{
  "encoder_avg_pool_shortcut": true,
  "decoder_width": 320,
  "decoder_parallel_block": true
}
Rows from block 13 of the image encoder of a small image captioner, named by matrix and row number. Rows with one number belong to one channel. Each number is 200 + 30 x the weight over its row's rms, rounded and kept within 0 to 999. All counts start at 0. After the name is the row's rms in percent of the matrix's.
After each channel's rows are labels from the 100 images, of 14976, where the channel reaches its highest value: "responds to" is what is common among them. Only what is clearly more common there than usual is listed. The data: photos of plants, animals and fungi (iNaturalist).
# convs1: 3x3 conv, stride 2 (encoder.blocks.13.convs.1.weight, 256x256x3x3, each kernel summed), inputs 0-127
# convs2: expand pointwise conv (encoder.blocks.13.convs.2.weight, 1024x256x1x1, transposed), outputs 0-127

convs1.56,121,196,215,159,194,242,216,216,210,141,163,180,191,185,233,193,197,194,217,212,180,189,171,215,192,236,204,161,241,173,205,229,186,170,223,177,185,173,192,218,245,198,186,236,228,207,219,234,233,233,174,234,208,252,169,191,178,116,209,171,190,214,188,172,232,255,169,181,191,236,191,169,174,194,198,176,198,243,189,222,196,210,184,217,137,175,172,153,246,145,239,212,228,204,148,188,250,221,142,208,212,227,208,200,204,154,209,199,242,177,220,116,165,157,253,188,220,184,219,151,165,232,233,180,187,201,192,208,235
convs2.56,096,199,187,194,148,187,239,155,206,186,203,177,155,192,198,183,196,208,205,227,198,191,164,201,203,216,195,179,103,186,230,204,249,215,175,249,195,241,215,160,174,202,171,230,214,218,180,209,230,121,213,157,212,206,180,230,189,184,200,207,207,205,204,240,200,244,206,199,195,180,205,160,196,258,223,229,171,223,196,214,191,165,187,208,195,192,233,220,169,229,193,210,211,203,195,186,218,228,215,213,202,220,194,212,217,224,172,164,166,202,143,203,147,188,211,225,213,173,196,201,201,191,186,278,207,211,144,232,217
responds to: order Lepidoptera

convs1.178,091,197,156,180,189,220,229,196,220,181,181,206,193,192,195,193,159,195,196,171,246,192,168,221,193,228,133,175,222,184,174,155,194,193,209,187,191,206,188,162,142,190,193,156,219,177,165,183,256,220,165,230,216,173,142,187,181,134,181,181,193,147,190,180,186,159,189,186,234,176,162,191,192,173,199,215,183,211,198,206,214,201,150,212,140,162,187,164,193,121,208,204,180,193,172,184,164,209,158,195,214,190,151,194,211,160,187,167,207,186,213,160,177,131,192,194,191,189,146,185,170,206,167,196,193,172,198,171,208
convs2.178,073,182,185,179,151,238,154,216,212,210,255,250,186,226,218,231,197,194,177,237,206,158,210,206,148,223,221,183,166,139,101,252,159,209,198,194,177,256,193,201,176,206,160,247,174,140,205,198,196,207,169,196,205,175,163,203,251,184,193,201,142,192,196,162,185,187,219,209,229,214,221,216,198,184,221,211,196,200,169,132,223,247,182,171,165,206,210,160,174,207,203,181,251,173,206,110,216,235,180,222,199,172,194,202,229,106,192,212,166,216,183,250,234,192,240,223,220,179,148,191,205,194,226,217,166,191,189,186,232
responds to: class Aves; order Accipitriformes

convs1.157,093,234,197,219,196,195,204,160,231,208,199,190,190,186,149,172,211,181,183,172,181,163,153,182,247,172,243,217,184,218,125,231,187,159,185,193,184,209,195,100,156,198,194,180,208,242,207,171,203,191,232,188,213,171,189,169,199,169,129,217,169,198,199,189,184,193,213,218,229,144,218,184,188,164,132,187,166,188,154,187,211,206,242,161,162,139,208,158,185,172,153,227,199,170,167,198,197,203,176,218,269,196,159,191,217,168,157,179,144,233,211,185,173,140,172,210,189,203,213,184,199,202,181,168,188,200,209,187,172
convs2.157,097,168,269,203,96,163,188,205,239,219,215,199,206,211,217,237,158,188,174,198,153,221,210,182,191,143,242,229,162,218,172,200,144,191,182,181,174,226,193,224,225,218,218,188,189,180,226,191,97,176,203,207,192,210,215,148,133,199,220,228,179,169,189,162,205,164,256,222,210,237,192,233,164,178,164,205,219,233,195,178,201,159,223,237,227,215,120,155,218,195,221,182,177,209,206,173,211,196,107,204,235,183,189,200,170,211,195,179,196,235,201,244,190,198,198,200,213,229,158,174,203,213,155,180,220,229,195,220,155
responds to: order Passeriformes

convs1.27,143,167,177,215,207,133,147,165,160,194,211,191,198,200,168,203,171,207,185,157,172,200,194,173,190,177,152,200,147,207,199,158,205,200,172,205,208,214,209,177,183,204,201,183,142,184,147,132,132,136,217,140,189,169,210,189,191,228,156,208,175,237,204,214,147,197,212,205,167,180,157,204,172,177,221,177,203,136,203,142,180,146,219,163,201,191,213,219,140,193,146,192,162,197,206,212,213,147,198,161,149,179,213,212,200,200,185,214,154,192,136,220,167,181,214,213,143,209,166,225,178,141,164,201,221,160,168,204,143
convs2.27,107,166,183,211,158,232,174,212,205,177,184,186,203,185,174,240,128,194,163,198,166,170,171,186,236,196,164,206,222,180,132,207,206,213,194,176,245,183,186,201,185,206,117,179,178,185,134,202,172,176,179,174,194,204,163,214,184,188,162,203,165,211,206,216,189,151,178,165,188,121,173,164,156,163,138,198,185,174,133,165,191,175,193,185,230,205,183,195,143,196,224,214,162,184,194,155,187,209,199,192,187,192,211,232,180,140,192,177,147,207,161,183,162,166,187,166,195,182,212,187,216,188,194,196,162,184,157,190,171
responds to: class Aves; order Accipitriformes

convs1.143,048,194,175,184,200,187,182,175,178,184,192,223,203,222,167,220,155,213,242,172,183,217,223,203,201,193,159,159,190,201,229,181,215,205,143,189,197,171,207,157,146,220,211,179,199,196,183,219,172,193,179,179,233,171,174,203,176,168,227,188,211,139,201,204,197,132,201,189,197,181,180,207,204,176,197,191,252,196,168,179,149,154,168,221,160,222,197,201,194,176,178,224,214,271,155,199,157,189,179,169,240,195,200,201,160,191,176,164,222,186,170,164,238,153,152,211,183,204,204,167,194,193,143,247,103,164,161,179,184
convs2.143,069,110,114,131,240,198,156,199,199,200,194,166,195,195,214,181,170,219,202,200,222,170,153,239,266,219,245,209,254,237,229,202,174,177,220,228,192,219,194,200,223,154,183,213,162,219,215,213,256,183,225,169,197,208,211,217,193,258,166,182,151,160,221,188,202,209,221,210,199,185,183,175,185,216,166,223,191,181,210,221,187,196,251,177,204,207,221,181,239,222,232,215,208,215,193,163,198,203,121,188,189,218,183,206,228,180,166,183,187,165,156,226,185,167,196,254,191,216,287,231,241,192,161,189,205,190,207,201,204
responds to: order Passeriformes

convs1.32,116,202,144,203,214,158,188,167,188,191,183,205,201,204,161,224,181,203,179,145,185,221,185,118,172,137,140,169,184,207,218,131,200,198,116,194,208,233,204,164,174,205,201,207,154,151,115,177,153,167,237,162,209,180,209,214,158,237,203,202,200,188,194,193,147,208,221,197,183,139,165,197,210,182,260,200,208,169,222,154,205,155,178,192,196,189,212,260,148,194,149,194,160,193,213,206,203,188,206,172,111,187,205,217,168,209,142,236,171,161,164,235,174,238,179,211,149,196,165,249,181,151,141,192,271,178,180,210,172
convs2.32,103,211,185,197,203,245,192,215,197,193,146,188,245,193,202,240,203,224,200,123,218,203,231,191,184,199,212,223,184,145,112,186,188,171,200,182,225,214,162,258,122,217,134,164,122,189,164,211,173,191,162,241,229,191,161,219,200,229,173,185,192,181,130,183,215,201,208,81,185,220,198,214,207,158,192,200,181,153,189,108,202,158,205,190,216,201,203,194,152,197,220,209,233,201,193,135,214,203,199,198,171,194,168,174,217,203,198,204,227,222,203,185,234,212,230,149,208,217,203,250,234,194,178,185,208,193,217,184,265
responds to: class Aves; order Accipitriformes

convs1.87,129,164,123,173,190,163,183,149,200,186,184,210,176,182,170,181,150,184,195,154,237,189,185,225,178,226,148,162,179,198,204,139,183,181,207,181,193,195,182,170,167,179,176,170,161,172,171,247,185,172,175,173,199,193,184,201,172,164,195,182,208,232,188,198,172,198,180,173,217,162,140,188,163,152,232,165,199,170,213,177,185,165,175,180,203,168,175,145,169,154,156,189,166,181,222,176,195,170,193,159,241,175,166,183,207,182,195,168,150,157,156,180,181,179,188,183,151,189,156,200,186,175,143,212,194,138,156,232,175
convs2.87,097,261,195,165,141,192,171,204,207,190,190,158,204,195,198,230,166,202,162,240,181,137,221,223,193,170,171,229,168,240,173,222,194,212,191,225,215,214,220,204,270,185,184,218,217,216,232,212,176,178,183,231,196,200,185,185,183,190,184,210,185,172,199,196,185,145,173,188,209,171,196,196,185,162,154,216,211,173,189,128,202,241,156,190,219,203,215,206,184,210,229,224,206,152,196,184,206,212,182,174,162,158,233,181,207,193,221,185,133,180,180,213,175,190,240,145,196,196,121,160,209,202,216,180,190,205,189,201,256
responds to: class Insecta; phylum Arthropoda; family: Nymphalidae

convs1.119,116,181,197,221,217,131,166,159,157,217,216,215,208,205,161,215,194,213,176,171,186,208,225,120,206,119,197,206,138,230,245,206,218,219,171,226,217,150,222,177,188,218,220,192,170,196,151,206,131,145,211,138,192,183,221,212,219,227,195,217,189,200,219,217,129,184,214,225,180,184,194,225,167,183,262,159,210,155,215,151,173,172,203,216,224,219,228,215,138,216,151,187,211,203,219,218,209,170,234,171,200,236,182,213,163,196,141,232,165,203,152,233,247,226,202,221,162,215,242,219,212,143,170,220,215,181,180,223,141
convs2.119,122,182,170,199,150,206,126,205,173,180,216,163,221,216,165,211,173,204,123,226,200,166,188,157,226,210,176,185,196,195,171,258,206,200,207,208,251,215,206,201,210,188,165,188,169,187,208,188,168,187,162,193,210,210,183,194,174,224,230,184,182,158,204,201,178,169,165,204,197,187,194,128,150,208,165,248,167,158,211,186,209,161,202,179,275,207,186,203,221,204,219,224,120,209,204,196,222,204,181,198,240,205,192,221,200,195,205,155,180,196,175,161,185,152,206,203,187,204,145,79,197,179,204,214,211,200,187,184,181
responds to: class Aves; order Accipitriformes

convs1.52,111,149,202,214,204,139,159,173,158,227,209,224,203,202,160,198,186,203,208,180,210,183,217,245,261,205,224,212,132,230,192,228,198,195,176,208,203,190,220,155,153,206,217,163,163,260,242,230,144,150,208,142,218,205,217,206,218,188,205,217,203,230,214,241,167,174,201,207,223,181,201,200,156,147,149,158,190,177,174,182,146,153,229,187,233,194,204,109,169,220,163,204,211,182,229,209,234,186,226,181,286,195,197,199,191,207,194,188,144,242,154,183,211,167,232,209,178,222,216,169,228,171,162,189,169,173,167,224,141
convs2.52,113,183,190,139,180,220,157,170,155,140,240,152,184,218,190,198,169,196,138,250,165,162,200,163,228,195,172,144,207,160,126,238,220,219,208,190,225,193,204,202,279,182,179,260,185,257,169,184,236,133,222,198,227,183,210,196,205,163,208,180,186,214,204,212,179,152,190,226,201,200,184,186,171,197,212,233,150,161,166,238,216,187,225,151,203,196,205,190,182,215,241,217,198,211,210,160,165,277,177,216,208,235,209,198,223,240,155,127,204,188,190,216,149,146,210,190,208,181,139,125,218,150,195,207,156,201,232,203,206
responds to: class Aves; order Accipitriformes

convs1.124,083,170,187,185,201,225,215,213,188,183,205,226,192,193,241,190,188,185,193,197,192,223,185,186,138,228,162,193,228,179,238,200,181,204,201,176,196,248,161,191,175,170,170,187,235,128,119,177,224,210,147,221,213,161,174,244,199,194,207,164,237,154,184,168,123,188,203,177,199,215,185,186,217,153,264,217,182,215,311,153,212,199,153,269,163,204,170,226,166,143,204,190,187,168,189,165,192,199,180,177,140,218,200,160,195,182,176,196,233,159,203,207,199,205,226,171,181,172,204,203,193,166,185,192,203,156,192,209,189
convs2.124,089,206,174,196,217,266,220,177,194,197,221,200,200,194,214,211,250,192,224,128,171,235,174,152,208,198,224,182,186,178,199,194,202,208,225,151,201,230,166,280,179,165,189,215,135,146,192,197,200,205,183,166,221,212,107,222,248,204,202,235,184,204,201,157,189,153,218,142,195,227,204,160,181,205,202,202,192,229,190,196,197,223,187,156,196,186,210,230,180,221,226,197,252,200,213,113,229,175,243,193,241,220,207,201,224,203,178,153,257,202,175,227,204,169,182,204,188,220,154,209,220,203,185,217,192,204,185,168,200
responds to: order Lepidoptera

convs1.166,086,237,203,224,224,174,194,171,176,201,213,203,223,217,141,213,220,228,191,173,165,212,205,99,211,115,215,211,167,221,187,210,233,221,143,230,223,138,236,138,156,233,229,182,161,211,202,129,137,191,242,175,188,162,211,196,210,188,197,230,179,152,229,228,178,128,226,230,164,130,228,206,188,195,200,187,197,186,146,197,169,187,202,193,196,204,232,165,195,205,181,184,229,191,193,231,122,225,218,190,129,218,201,232,140,199,186,162,216,218,183,191,187,138,131,232,167,231,205,178,196,215,161,186,176,238,204,168,179
convs2.166,096,203,197,161,177,194,135,174,163,163,239,169,182,231,181,177,158,210,169,198,201,190,186,154,231,201,183,175,189,147,115,239,236,225,193,194,222,221,218,185,206,168,175,198,164,162,173,167,224,199,146,185,215,207,184,200,200,197,206,193,190,202,200,230,201,165,187,254,247,167,191,182,164,220,199,240,190,174,149,220,205,177,211,169,202,220,215,197,205,203,249,217,135,246,207,144,177,201,182,209,230,190,189,218,232,194,158,174,166,179,186,153,171,175,191,218,181,168,196,165,213,195,218,231,127,198,161,193,198
responds to: class Aves; order Accipitriformes

convs1.254,126,187,178,143,175,233,224,227,232,175,154,183,172,168,259,168,194,174,216,215,194,163,191,220,204,223,204,148,215,171,189,175,162,185,242,167,169,215,169,248,239,173,166,230,238,191,223,262,235,224,161,233,190,234,156,188,206,127,226,161,194,241,174,193,197,265,156,164,192,243,183,180,171,189,210,185,177,226,226,210,199,228,186,227,179,166,146,140,194,186,200,189,193,178,173,167,263,209,185,212,224,210,204,160,198,194,233,193,202,166,215,164,178,238,267,163,234,174,149,170,195,195,233,169,202,187,199,183,216
convs2.254,104,173,236,164,158,150,222,197,208,188,178,194,171,196,215,206,197,204,189,264,125,217,155,198,171,216,209,182,186,196,131,178,240,214,181,205,229,216,218,255,199,195,222,223,227,206,224,206,256,137,201,212,195,216,195,176,223,176,216,226,233,201,231,140,172,157,201,197,183,206,195,213,169,204,204,215,165,206,218,218,198,230,197,181,129,207,226,226,192,238,220,171,203,182,214,136,181,220,241,237,201,237,236,185,199,251,200,200,246,159,163,178,166,216,222,171,197,115,173,194,216,216,185,193,137,209,205,222,202
responds to: order Lepidoptera

convs1.161,080,182,208,188,205,191,169,212,178,215,192,227,203,203,232,230,195,200,198,183,218,228,217,204,193,176,170,179,123,166,195,196,213,224,169,185,206,271,209,228,236,216,208,202,203,194,180,193,201,194,189,187,208,233,198,185,205,210,235,172,170,215,171,177,127,265,211,177,210,200,172,204,192,148,158,203,226,145,130,150,168,225,190,192,174,218,198,217,137,214,125,208,190,227,174,196,272,162,198,206,132,225,174,197,152,169,195,238,143,209,212,190,201,214,237,181,207,188,254,282,204,148,228,241,225,187,192,154,138
convs2.161,117,196,175,183,222,198,167,203,210,189,174,108,219,206,167,185,197,196,173,192,253,240,142,224,207,201,192,183,146,249,208,193,168,203,209,194,207,197,170,218,163,184,211,143,231,127,228,185,299,134,190,161,206,203,185,213,184,198,234,206,222,172,212,208,195,195,176,184,168,234,191,167,178,220,217,224,195,240,166,136,205,183,214,166,278,185,207,236,216,226,199,203,215,197,190,171,200,233,196,205,208,247,147,232,212,203,201,166,161,171,169,171,178,192,178,236,206,249,158,194,195,189,226,246,212,172,194,136,287
responds to: class: Aves; order Accipitriformes; family: Accipitridae

convs1.212,073,202,181,253,247,201,206,201,195,219,230,234,250,253,223,253,205,253,241,191,219,244,224,223,228,211,199,233,208,241,229,188,250,239,201,241,250,215,256,208,214,254,247,212,203,239,201,209,219,220,218,220,240,228,249,249,230,223,201,239,236,225,236,252,213,230,246,248,234,198,215,226,203,203,192,208,238,214,218,204,216,207,233,209,232,199,248,189,212,233,211,237,189,250,236,259,216,205,228,213,177,196,232,256,215,214,217,192,210,219,205,239,156,188,206,253,201,254,126,199,192,209,196,221,218,187,192,226,203
convs2.212,091,199,170,181,222,190,155,167,201,167,240,193,160,238,193,184,214,202,183,197,254,188,201,177,263,227,196,188,179,166,195,249,261,234,175,212,212,264,259,178,208,139,170,236,166,134,166,184,254,211,171,153,200,226,188,215,249,219,196,187,191,239,234,249,183,205,190,254,240,195,180,179,178,219,191,204,176,178,182,215,214,198,232,174,210,208,275,230,171,237,238,201,155,230,216,177,168,240,213,233,256,237,158,244,270,188,170,157,217,191,159,178,169,165,159,209,199,161,234,174,211,191,238,241,187,161,153,187,187
responds to: class: Aves; order Accipitriformes; family: Accipitridae

convs1.201,112,185,165,143,155,196,190,200,203,185,150,191,150,163,221,158,210,163,178,190,182,154,192,220,182,214,208,142,178,163,183,169,146,165,199,149,155,211,159,238,252,153,147,241,197,171,215,254,198,190,180,190,172,244,201,155,159,194,213,168,166,234,161,187,190,267,151,152,166,205,189,163,188,197,192,176,172,185,190,190,191,212,225,209,221,181,140,199,186,228,177,168,182,163,209,155,240,195,209,220,193,208,197,151,217,188,182,226,166,151,198,178,175,257,220,155,222,160,142,200,178,190,222,187,209,172,206,206,186
convs2.201,089,207,239,228,177,194,215,185,212,177,201,208,217,183,227,239,165,215,186,244,192,195,242,207,171,168,216,162,162,228,147,209,249,200,200,223,201,214,219,209,254,177,241,204,222,219,214,173,210,170,207,217,217,212,229,179,170,229,191,218,219,173,210,194,247,189,274,167,201,196,224,308,164,191,170,189,201,216,195,187,197,210,245,171,164,202,236,199,236,210,276,188,201,153,191,198,199,243,192,199,193,204,212,256,227,250,202,254,243,221,206,177,205,256,257,208,186,143,199,186,193,229,158,138,214,209,223,184,165
responds to: phylum Arthropoda; class Insecta; family: Nymphalidae

convs1.244,100,226,226,172,200,238,221,223,195,165,168,195,191,188,225,183,219,190,183,190,192,191,137,168,153,182,212,161,218,181,159,204,181,169,193,180,192,191,177,205,208,188,189,204,228,147,132,168,231,212,197,224,214,218,165,198,155,199,196,172,191,209,172,170,155,199,183,183,209,172,228,175,208,181,163,205,158,226,214,188,211,223,231,184,140,109,173,204,190,149,199,185,176,153,173,188,202,220,149,219,149,187,178,180,175,157,171,233,218,156,236,186,112,220,194,177,202,188,120,213,136,193,211,161,205,203,232,188,197
convs2.244,079,191,190,163,213,239,179,191,218,207,264,282,185,206,225,218,190,185,180,182,214,216,205,146,168,199,249,173,210,142,222,228,204,179,172,195,213,242,157,254,158,173,179,197,181,208,214,185,209,153,167,134,203,216,166,232,228,210,184,168,206,154,201,176,203,172,233,145,192,203,214,228,168,159,255,194,154,193,195,160,220,203,211,171,158,181,245,221,210,236,177,220,242,165,225,177,231,213,217,220,210,201,200,220,208,181,151,177,270,202,200,243,221,181,215,217,178,285,188,183,208,198,214,234,178,214,198,221,165
responds to: order Lepidoptera

convs1.187,059,225,207,202,172,184,204,229,210,168,193,191,176,189,196,194,220,174,179,213,216,174,190,183,224,206,185,189,193,207,177,215,181,167,220,182,175,265,173,206,160,183,197,195,208,223,184,104,199,179,248,182,185,129,191,184,153,168,159,220,209,153,195,180,154,156,176,196,206,214,214,158,244,188,101,259,181,216,237,180,195,190,250,194,181,189,177,226,176,187,169,205,206,157,177,197,118,216,190,213,261,195,166,188,175,186,213,168,200,203,229,187,170,163,180,228,210,183,214,168,208,218,226,163,195,230,223,178,160
convs2.187,091,179,131,190,271,216,234,161,222,221,172,266,213,211,229,211,199,210,200,193,234,277,168,237,168,208,188,188,251,214,225,202,214,184,221,194,194,196,184,173,197,187,257,200,190,213,236,188,203,185,227,190,225,196,233,207,190,258,182,163,206,200,215,238,208,240,210,188,212,183,218,189,213,207,210,189,208,244,127,230,212,131,229,208,223,220,219,190,214,193,205,182,236,219,206,198,216,199,173,200,200,158,149,268,212,206,217,232,254,215,199,175,215,203,249,252,196,241,261,165,206,218,210,215,165,209,221,207,172
responds to: order Lepidoptera

convs1.242,060,232,192,183,180,180,209,163,183,185,186,189,182,174,154,185,211,179,172,172,208,195,175,165,191,146,207,186,198,198,204,187,183,179,179,183,183,155,188,174,141,176,183,169,213,188,157,134,197,212,182,207,164,176,175,184,183,184,154,200,196,142,196,184,197,150,176,196,196,132,222,189,213,209,162,214,186,222,176,205,194,205,172,226,185,175,178,172,202,174,196,163,192,154,201,175,136,219,172,205,276,178,130,183,176,162,163,164,190,175,213,188,198,157,133,217,195,184,178,180,172,206,156,172,145,226,216,181,192
convs2.242,055,182,228,213,204,212,211,129,197,210,262,189,205,211,197,171,107,218,196,227,195,208,208,166,193,207,249,168,218,195,214,209,172,222,212,243,204,182,184,215,161,177,183,188,178,211,167,202,164,204,141,143,213,191,202,206,199,226,179,175,219,182,221,150,180,229,228,246,201,217,195,222,226,198,224,208,143,206,202,232,227,224,221,193,202,180,177,189,183,200,247,178,199,229,181,259,202,226,193,216,220,221,213,240,246,166,214,183,238,191,237,198,208,199,185,248,216,223,214,185,212,204,205,293,156,201,212,234,112
responds to: order Passeriformes

convs1.37,146,195,194,135,183,215,206,215,200,130,142,181,173,174,221,185,216,175,209,199,208,167,145,212,162,195,208,135,199,172,186,158,166,167,206,158,170,197,166,237,224,169,161,206,215,161,199,200,230,210,159,218,209,233,222,211,131,224,216,150,221,217,156,158,212,242,158,151,203,200,209,167,185,221,207,182,183,209,207,212,208,206,173,196,218,142,148,253,202,237,211,197,166,178,207,160,201,205,177,209,180,172,202,141,219,157,212,200,212,139,211,197,112,252,209,147,213,162,113,226,128,194,221,158,213,196,205,205,210
convs2.37,095,244,240,186,242,191,257,227,225,196,197,232,217,217,221,239,205,215,210,231,212,218,236,214,161,201,222,161,124,176,197,215,248,208,191,189,226,255,226,238,187,161,194,199,213,190,213,196,232,146,229,190,203,204,241,225,246,217,267,216,248,227,216,203,229,181,199,204,208,193,208,241,168,194,204,191,180,210,198,179,209,228,192,196,144,210,253,259,234,252,201,195,231,187,188,217,202,208,221,199,198,240,233,227,232,203,167,228,242,197,191,197,210,234,267,189,181,164,238,177,212,206,224,204,152,201,168,203,203
responds to: class Insecta; phylum Arthropoda; order Lepidoptera

convs1.184,101,194,179,165,188,196,184,232,192,189,158,183,176,184,255,193,184,181,231,192,244,203,176,230,177,263,160,164,165,167,235,183,183,195,209,176,183,248,186,243,223,183,167,224,204,172,197,214,206,180,197,192,218,240,171,195,184,170,208,171,213,232,169,170,151,311,182,166,212,238,185,175,206,185,257,202,220,167,207,165,202,208,215,309,155,184,163,207,152,152,165,211,233,209,170,171,263,187,177,203,156,257,176,172,209,166,236,251,165,168,208,208,159,240,257,165,206,172,189,224,190,148,223,223,264,202,211,202,155
convs2.184,085,180,221,187,192,199,233,219,226,190,148,259,231,225,189,193,227,216,221,206,189,264,203,194,147,187,183,187,115,216,169,198,252,147,200,165,197,180,190,249,234,240,203,200,171,210,218,206,235,161,224,177,203,237,164,174,174,188,191,238,216,155,284,214,216,193,209,207,225,169,204,201,203,163,176,222,208,209,203,259,208,208,267,225,184,213,272,192,203,234,185,176,220,192,189,154,198,232,212,199,216,268,235,215,177,222,178,112,185,219,149,230,147,208,182,218,180,206,191,200,190,181,150,179,189,199,231,153,273
responds to: class Insecta; phylum Arthropoda; order Lepidoptera

convs1.51,107,228,204,234,233,188,193,177,159,199,226,213,231,222,171,229,199,233,197,187,192,224,209,125,214,100,206,220,182,222,221,210,235,211,180,236,230,136,246,152,156,226,235,169,197,215,133,189,159,177,218,169,200,181,211,228,207,189,191,229,225,164,237,215,151,127,211,236,204,164,225,200,198,165,188,173,208,226,196,173,143,188,207,203,203,197,228,140,188,190,185,200,222,214,203,233,163,233,206,197,238,211,206,230,93,171,174,180,227,213,193,188,182,137,183,241,194,223,196,181,211,218,167,208,173,230,210,188,159
convs2.51,111,193,201,156,172,217,148,194,161,180,238,173,160,205,183,180,203,214,191,232,238,153,181,181,251,207,187,185,177,156,170,238,226,224,210,231,198,241,220,154,218,186,188,223,201,156,186,184,201,162,153,178,210,213,186,214,214,186,191,157,188,184,228,263,175,183,187,259,209,183,190,171,134,262,223,234,190,154,179,225,224,196,226,149,220,219,228,205,177,232,247,233,122,232,242,170,161,232,200,211,248,200,171,223,237,222,156,161,173,187,159,193,156,156,171,236,166,209,157,142,223,172,252,238,148,190,151,230,170
responds to: class Aves; order Accipitriformes

convs1.40,130,176,178,138,181,207,207,227,177,136,152,177,172,169,237,185,202,167,200,203,211,166,151,205,175,185,190,133,191,162,183,167,157,159,194,150,164,228,166,261,220,167,156,213,214,174,187,220,224,209,146,217,203,243,200,203,144,192,201,154,215,231,159,172,192,269,148,143,195,232,196,160,196,210,207,184,182,201,222,200,205,209,181,217,207,143,148,235,179,225,199,194,177,166,184,153,225,188,174,206,190,197,188,144,211,138,209,207,187,140,209,184,121,245,228,150,218,158,133,213,139,171,224,161,232,175,195,202,194
convs2.40,088,230,224,161,223,166,243,233,216,184,154,239,184,208,228,232,226,217,167,207,195,222,212,227,167,211,247,162,147,203,154,219,219,204,220,202,208,232,206,278,204,171,185,178,180,214,254,204,253,119,230,183,217,214,206,230,174,223,241,174,231,133,255,213,196,216,196,189,193,179,183,239,160,237,231,197,165,216,218,236,209,217,229,205,172,207,207,244,229,198,251,201,233,189,193,182,192,238,215,228,180,259,208,185,194,225,177,215,251,208,166,202,199,248,231,202,181,117,261,175,210,210,254,219,156,223,190,191,240
responds to: class Insecta; phylum Arthropoda; order Lepidoptera

convs1.24,136,170,174,194,203,159,170,165,176,187,191,204,179,203,153,205,174,188,164,135,159,220,206,241,180,234,171,189,183,193,225,182,190,187,163,190,196,202,183,152,159,184,180,160,147,173,237,106,168,173,200,176,157,180,239,193,167,236,160,198,171,222,186,197,214,169,204,191,168,177,156,190,189,202,239,196,201,170,209,189,214,163,196,173,217,224,195,231,195,201,201,160,188,186,225,189,231,168,194,156,144,206,218,190,254,220,158,208,199,183,155,218,212,170,234,194,131,197,204,239,191,182,176,209,220,166,169,243,190
convs2.24,106,200,216,192,208,267,202,173,209,220,212,203,203,214,190,216,154,213,184,236,198,184,243,197,197,171,184,230,178,131,150,152,195,236,181,206,217,224,212,203,205,201,179,222,174,166,213,213,139,195,184,200,198,213,187,170,207,235,187,225,180,247,191,161,206,214,238,194,235,160,204,223,172,188,167,186,241,166,151,132,192,192,188,174,258,215,158,202,203,213,229,193,222,192,196,174,252,202,182,189,232,143,240,234,246,116,241,214,227,239,176,186,200,179,223,197,214,161,263,205,209,194,163,185,201,207,211,215,166
responds to: class Insecta; phylum Arthropoda; order Lepidoptera

convs1.240,081,229,191,207,184,164,175,175,150,216,196,207,175,192,160,206,237,172,214,153,193,189,201,195,194,216,325,200,192,248,190,263,193,176,161,187,180,167,186,146,186,181,187,151,152,199,246,219,121,169,230,155,199,164,230,210,196,231,167,241,203,214,230,230,252,144,148,235,185,174,235,190,208,224,225,204,211,200,197,204,178,173,290,191,222,193,175,214,262,213,233,170,220,159,224,187,206,218,214,205,213,204,189,197,200,198,190,204,220,171,172,181,219,192,208,226,167,208,185,224,190,236,204,241,193,212,216,265,201
convs2.240,114,249,254,176,226,168,238,178,221,210,195,258,223,167,210,208,153,203,161,209,207,208,265,233,198,167,241,219,216,171,209,210,255,171,205,248,213,151,237,204,252,209,173,179,183,249,224,201,240,187,262,208,207,204,233,182,167,237,174,217,177,142,279,182,229,200,216,202,268,178,207,258,176,178,173,203,223,158,218,219,203,179,242,210,227,217,197,195,204,185,236,194,193,138,188,246,210,262,208,163,208,177,282,191,198,236,210,193,187,219,208,170,182,170,211,202,232,162,237,206,198,210,177,134,187,178,207,202,230
responds to: phylum Arthropoda; class Insecta; family: Nymphalidae

convs1.241,103,208,194,176,191,176,204,191,170,148,162,197,196,188,179,183,216,192,154,168,131,185,197,160,147,153,224,172,203,192,172,197,182,166,167,186,196,178,188,178,194,185,189,184,188,162,192,131,186,203,173,202,140,189,183,170,155,168,168,195,155,181,193,190,208,185,174,184,157,198,215,167,175,229,223,213,168,224,195,204,186,198,198,182,184,185,187,187,227,170,240,150,215,172,182,194,219,228,167,205,177,220,167,193,193,191,148,201,240,163,187,159,173,146,223,196,185,194,169,190,159,208,193,162,197,207,201,195,200
convs2.241,091,172,240,169,192,222,193,215,213,206,227,184,165,189,194,220,183,194,230,259,198,206,197,136,171,203,183,223,173,153,206,177,219,206,171,224,213,240,179,174,233,154,170,203,217,209,179,190,99,217,165,126,204,192,213,201,206,204,185,169,173,247,186,189,193,215,210,264,247,164,212,249,206,213,185,175,176,218,115,232,199,171,160,205,203,205,168,261,194,220,218,183,178,178,207,219,208,167,178,171,241,147,180,252,265,204,228,228,228,200,189,182,241,180,192,216,196,159,210,203,193,198,212,206,221,206,192,235,122
responds to: class Insecta; phylum Arthropoda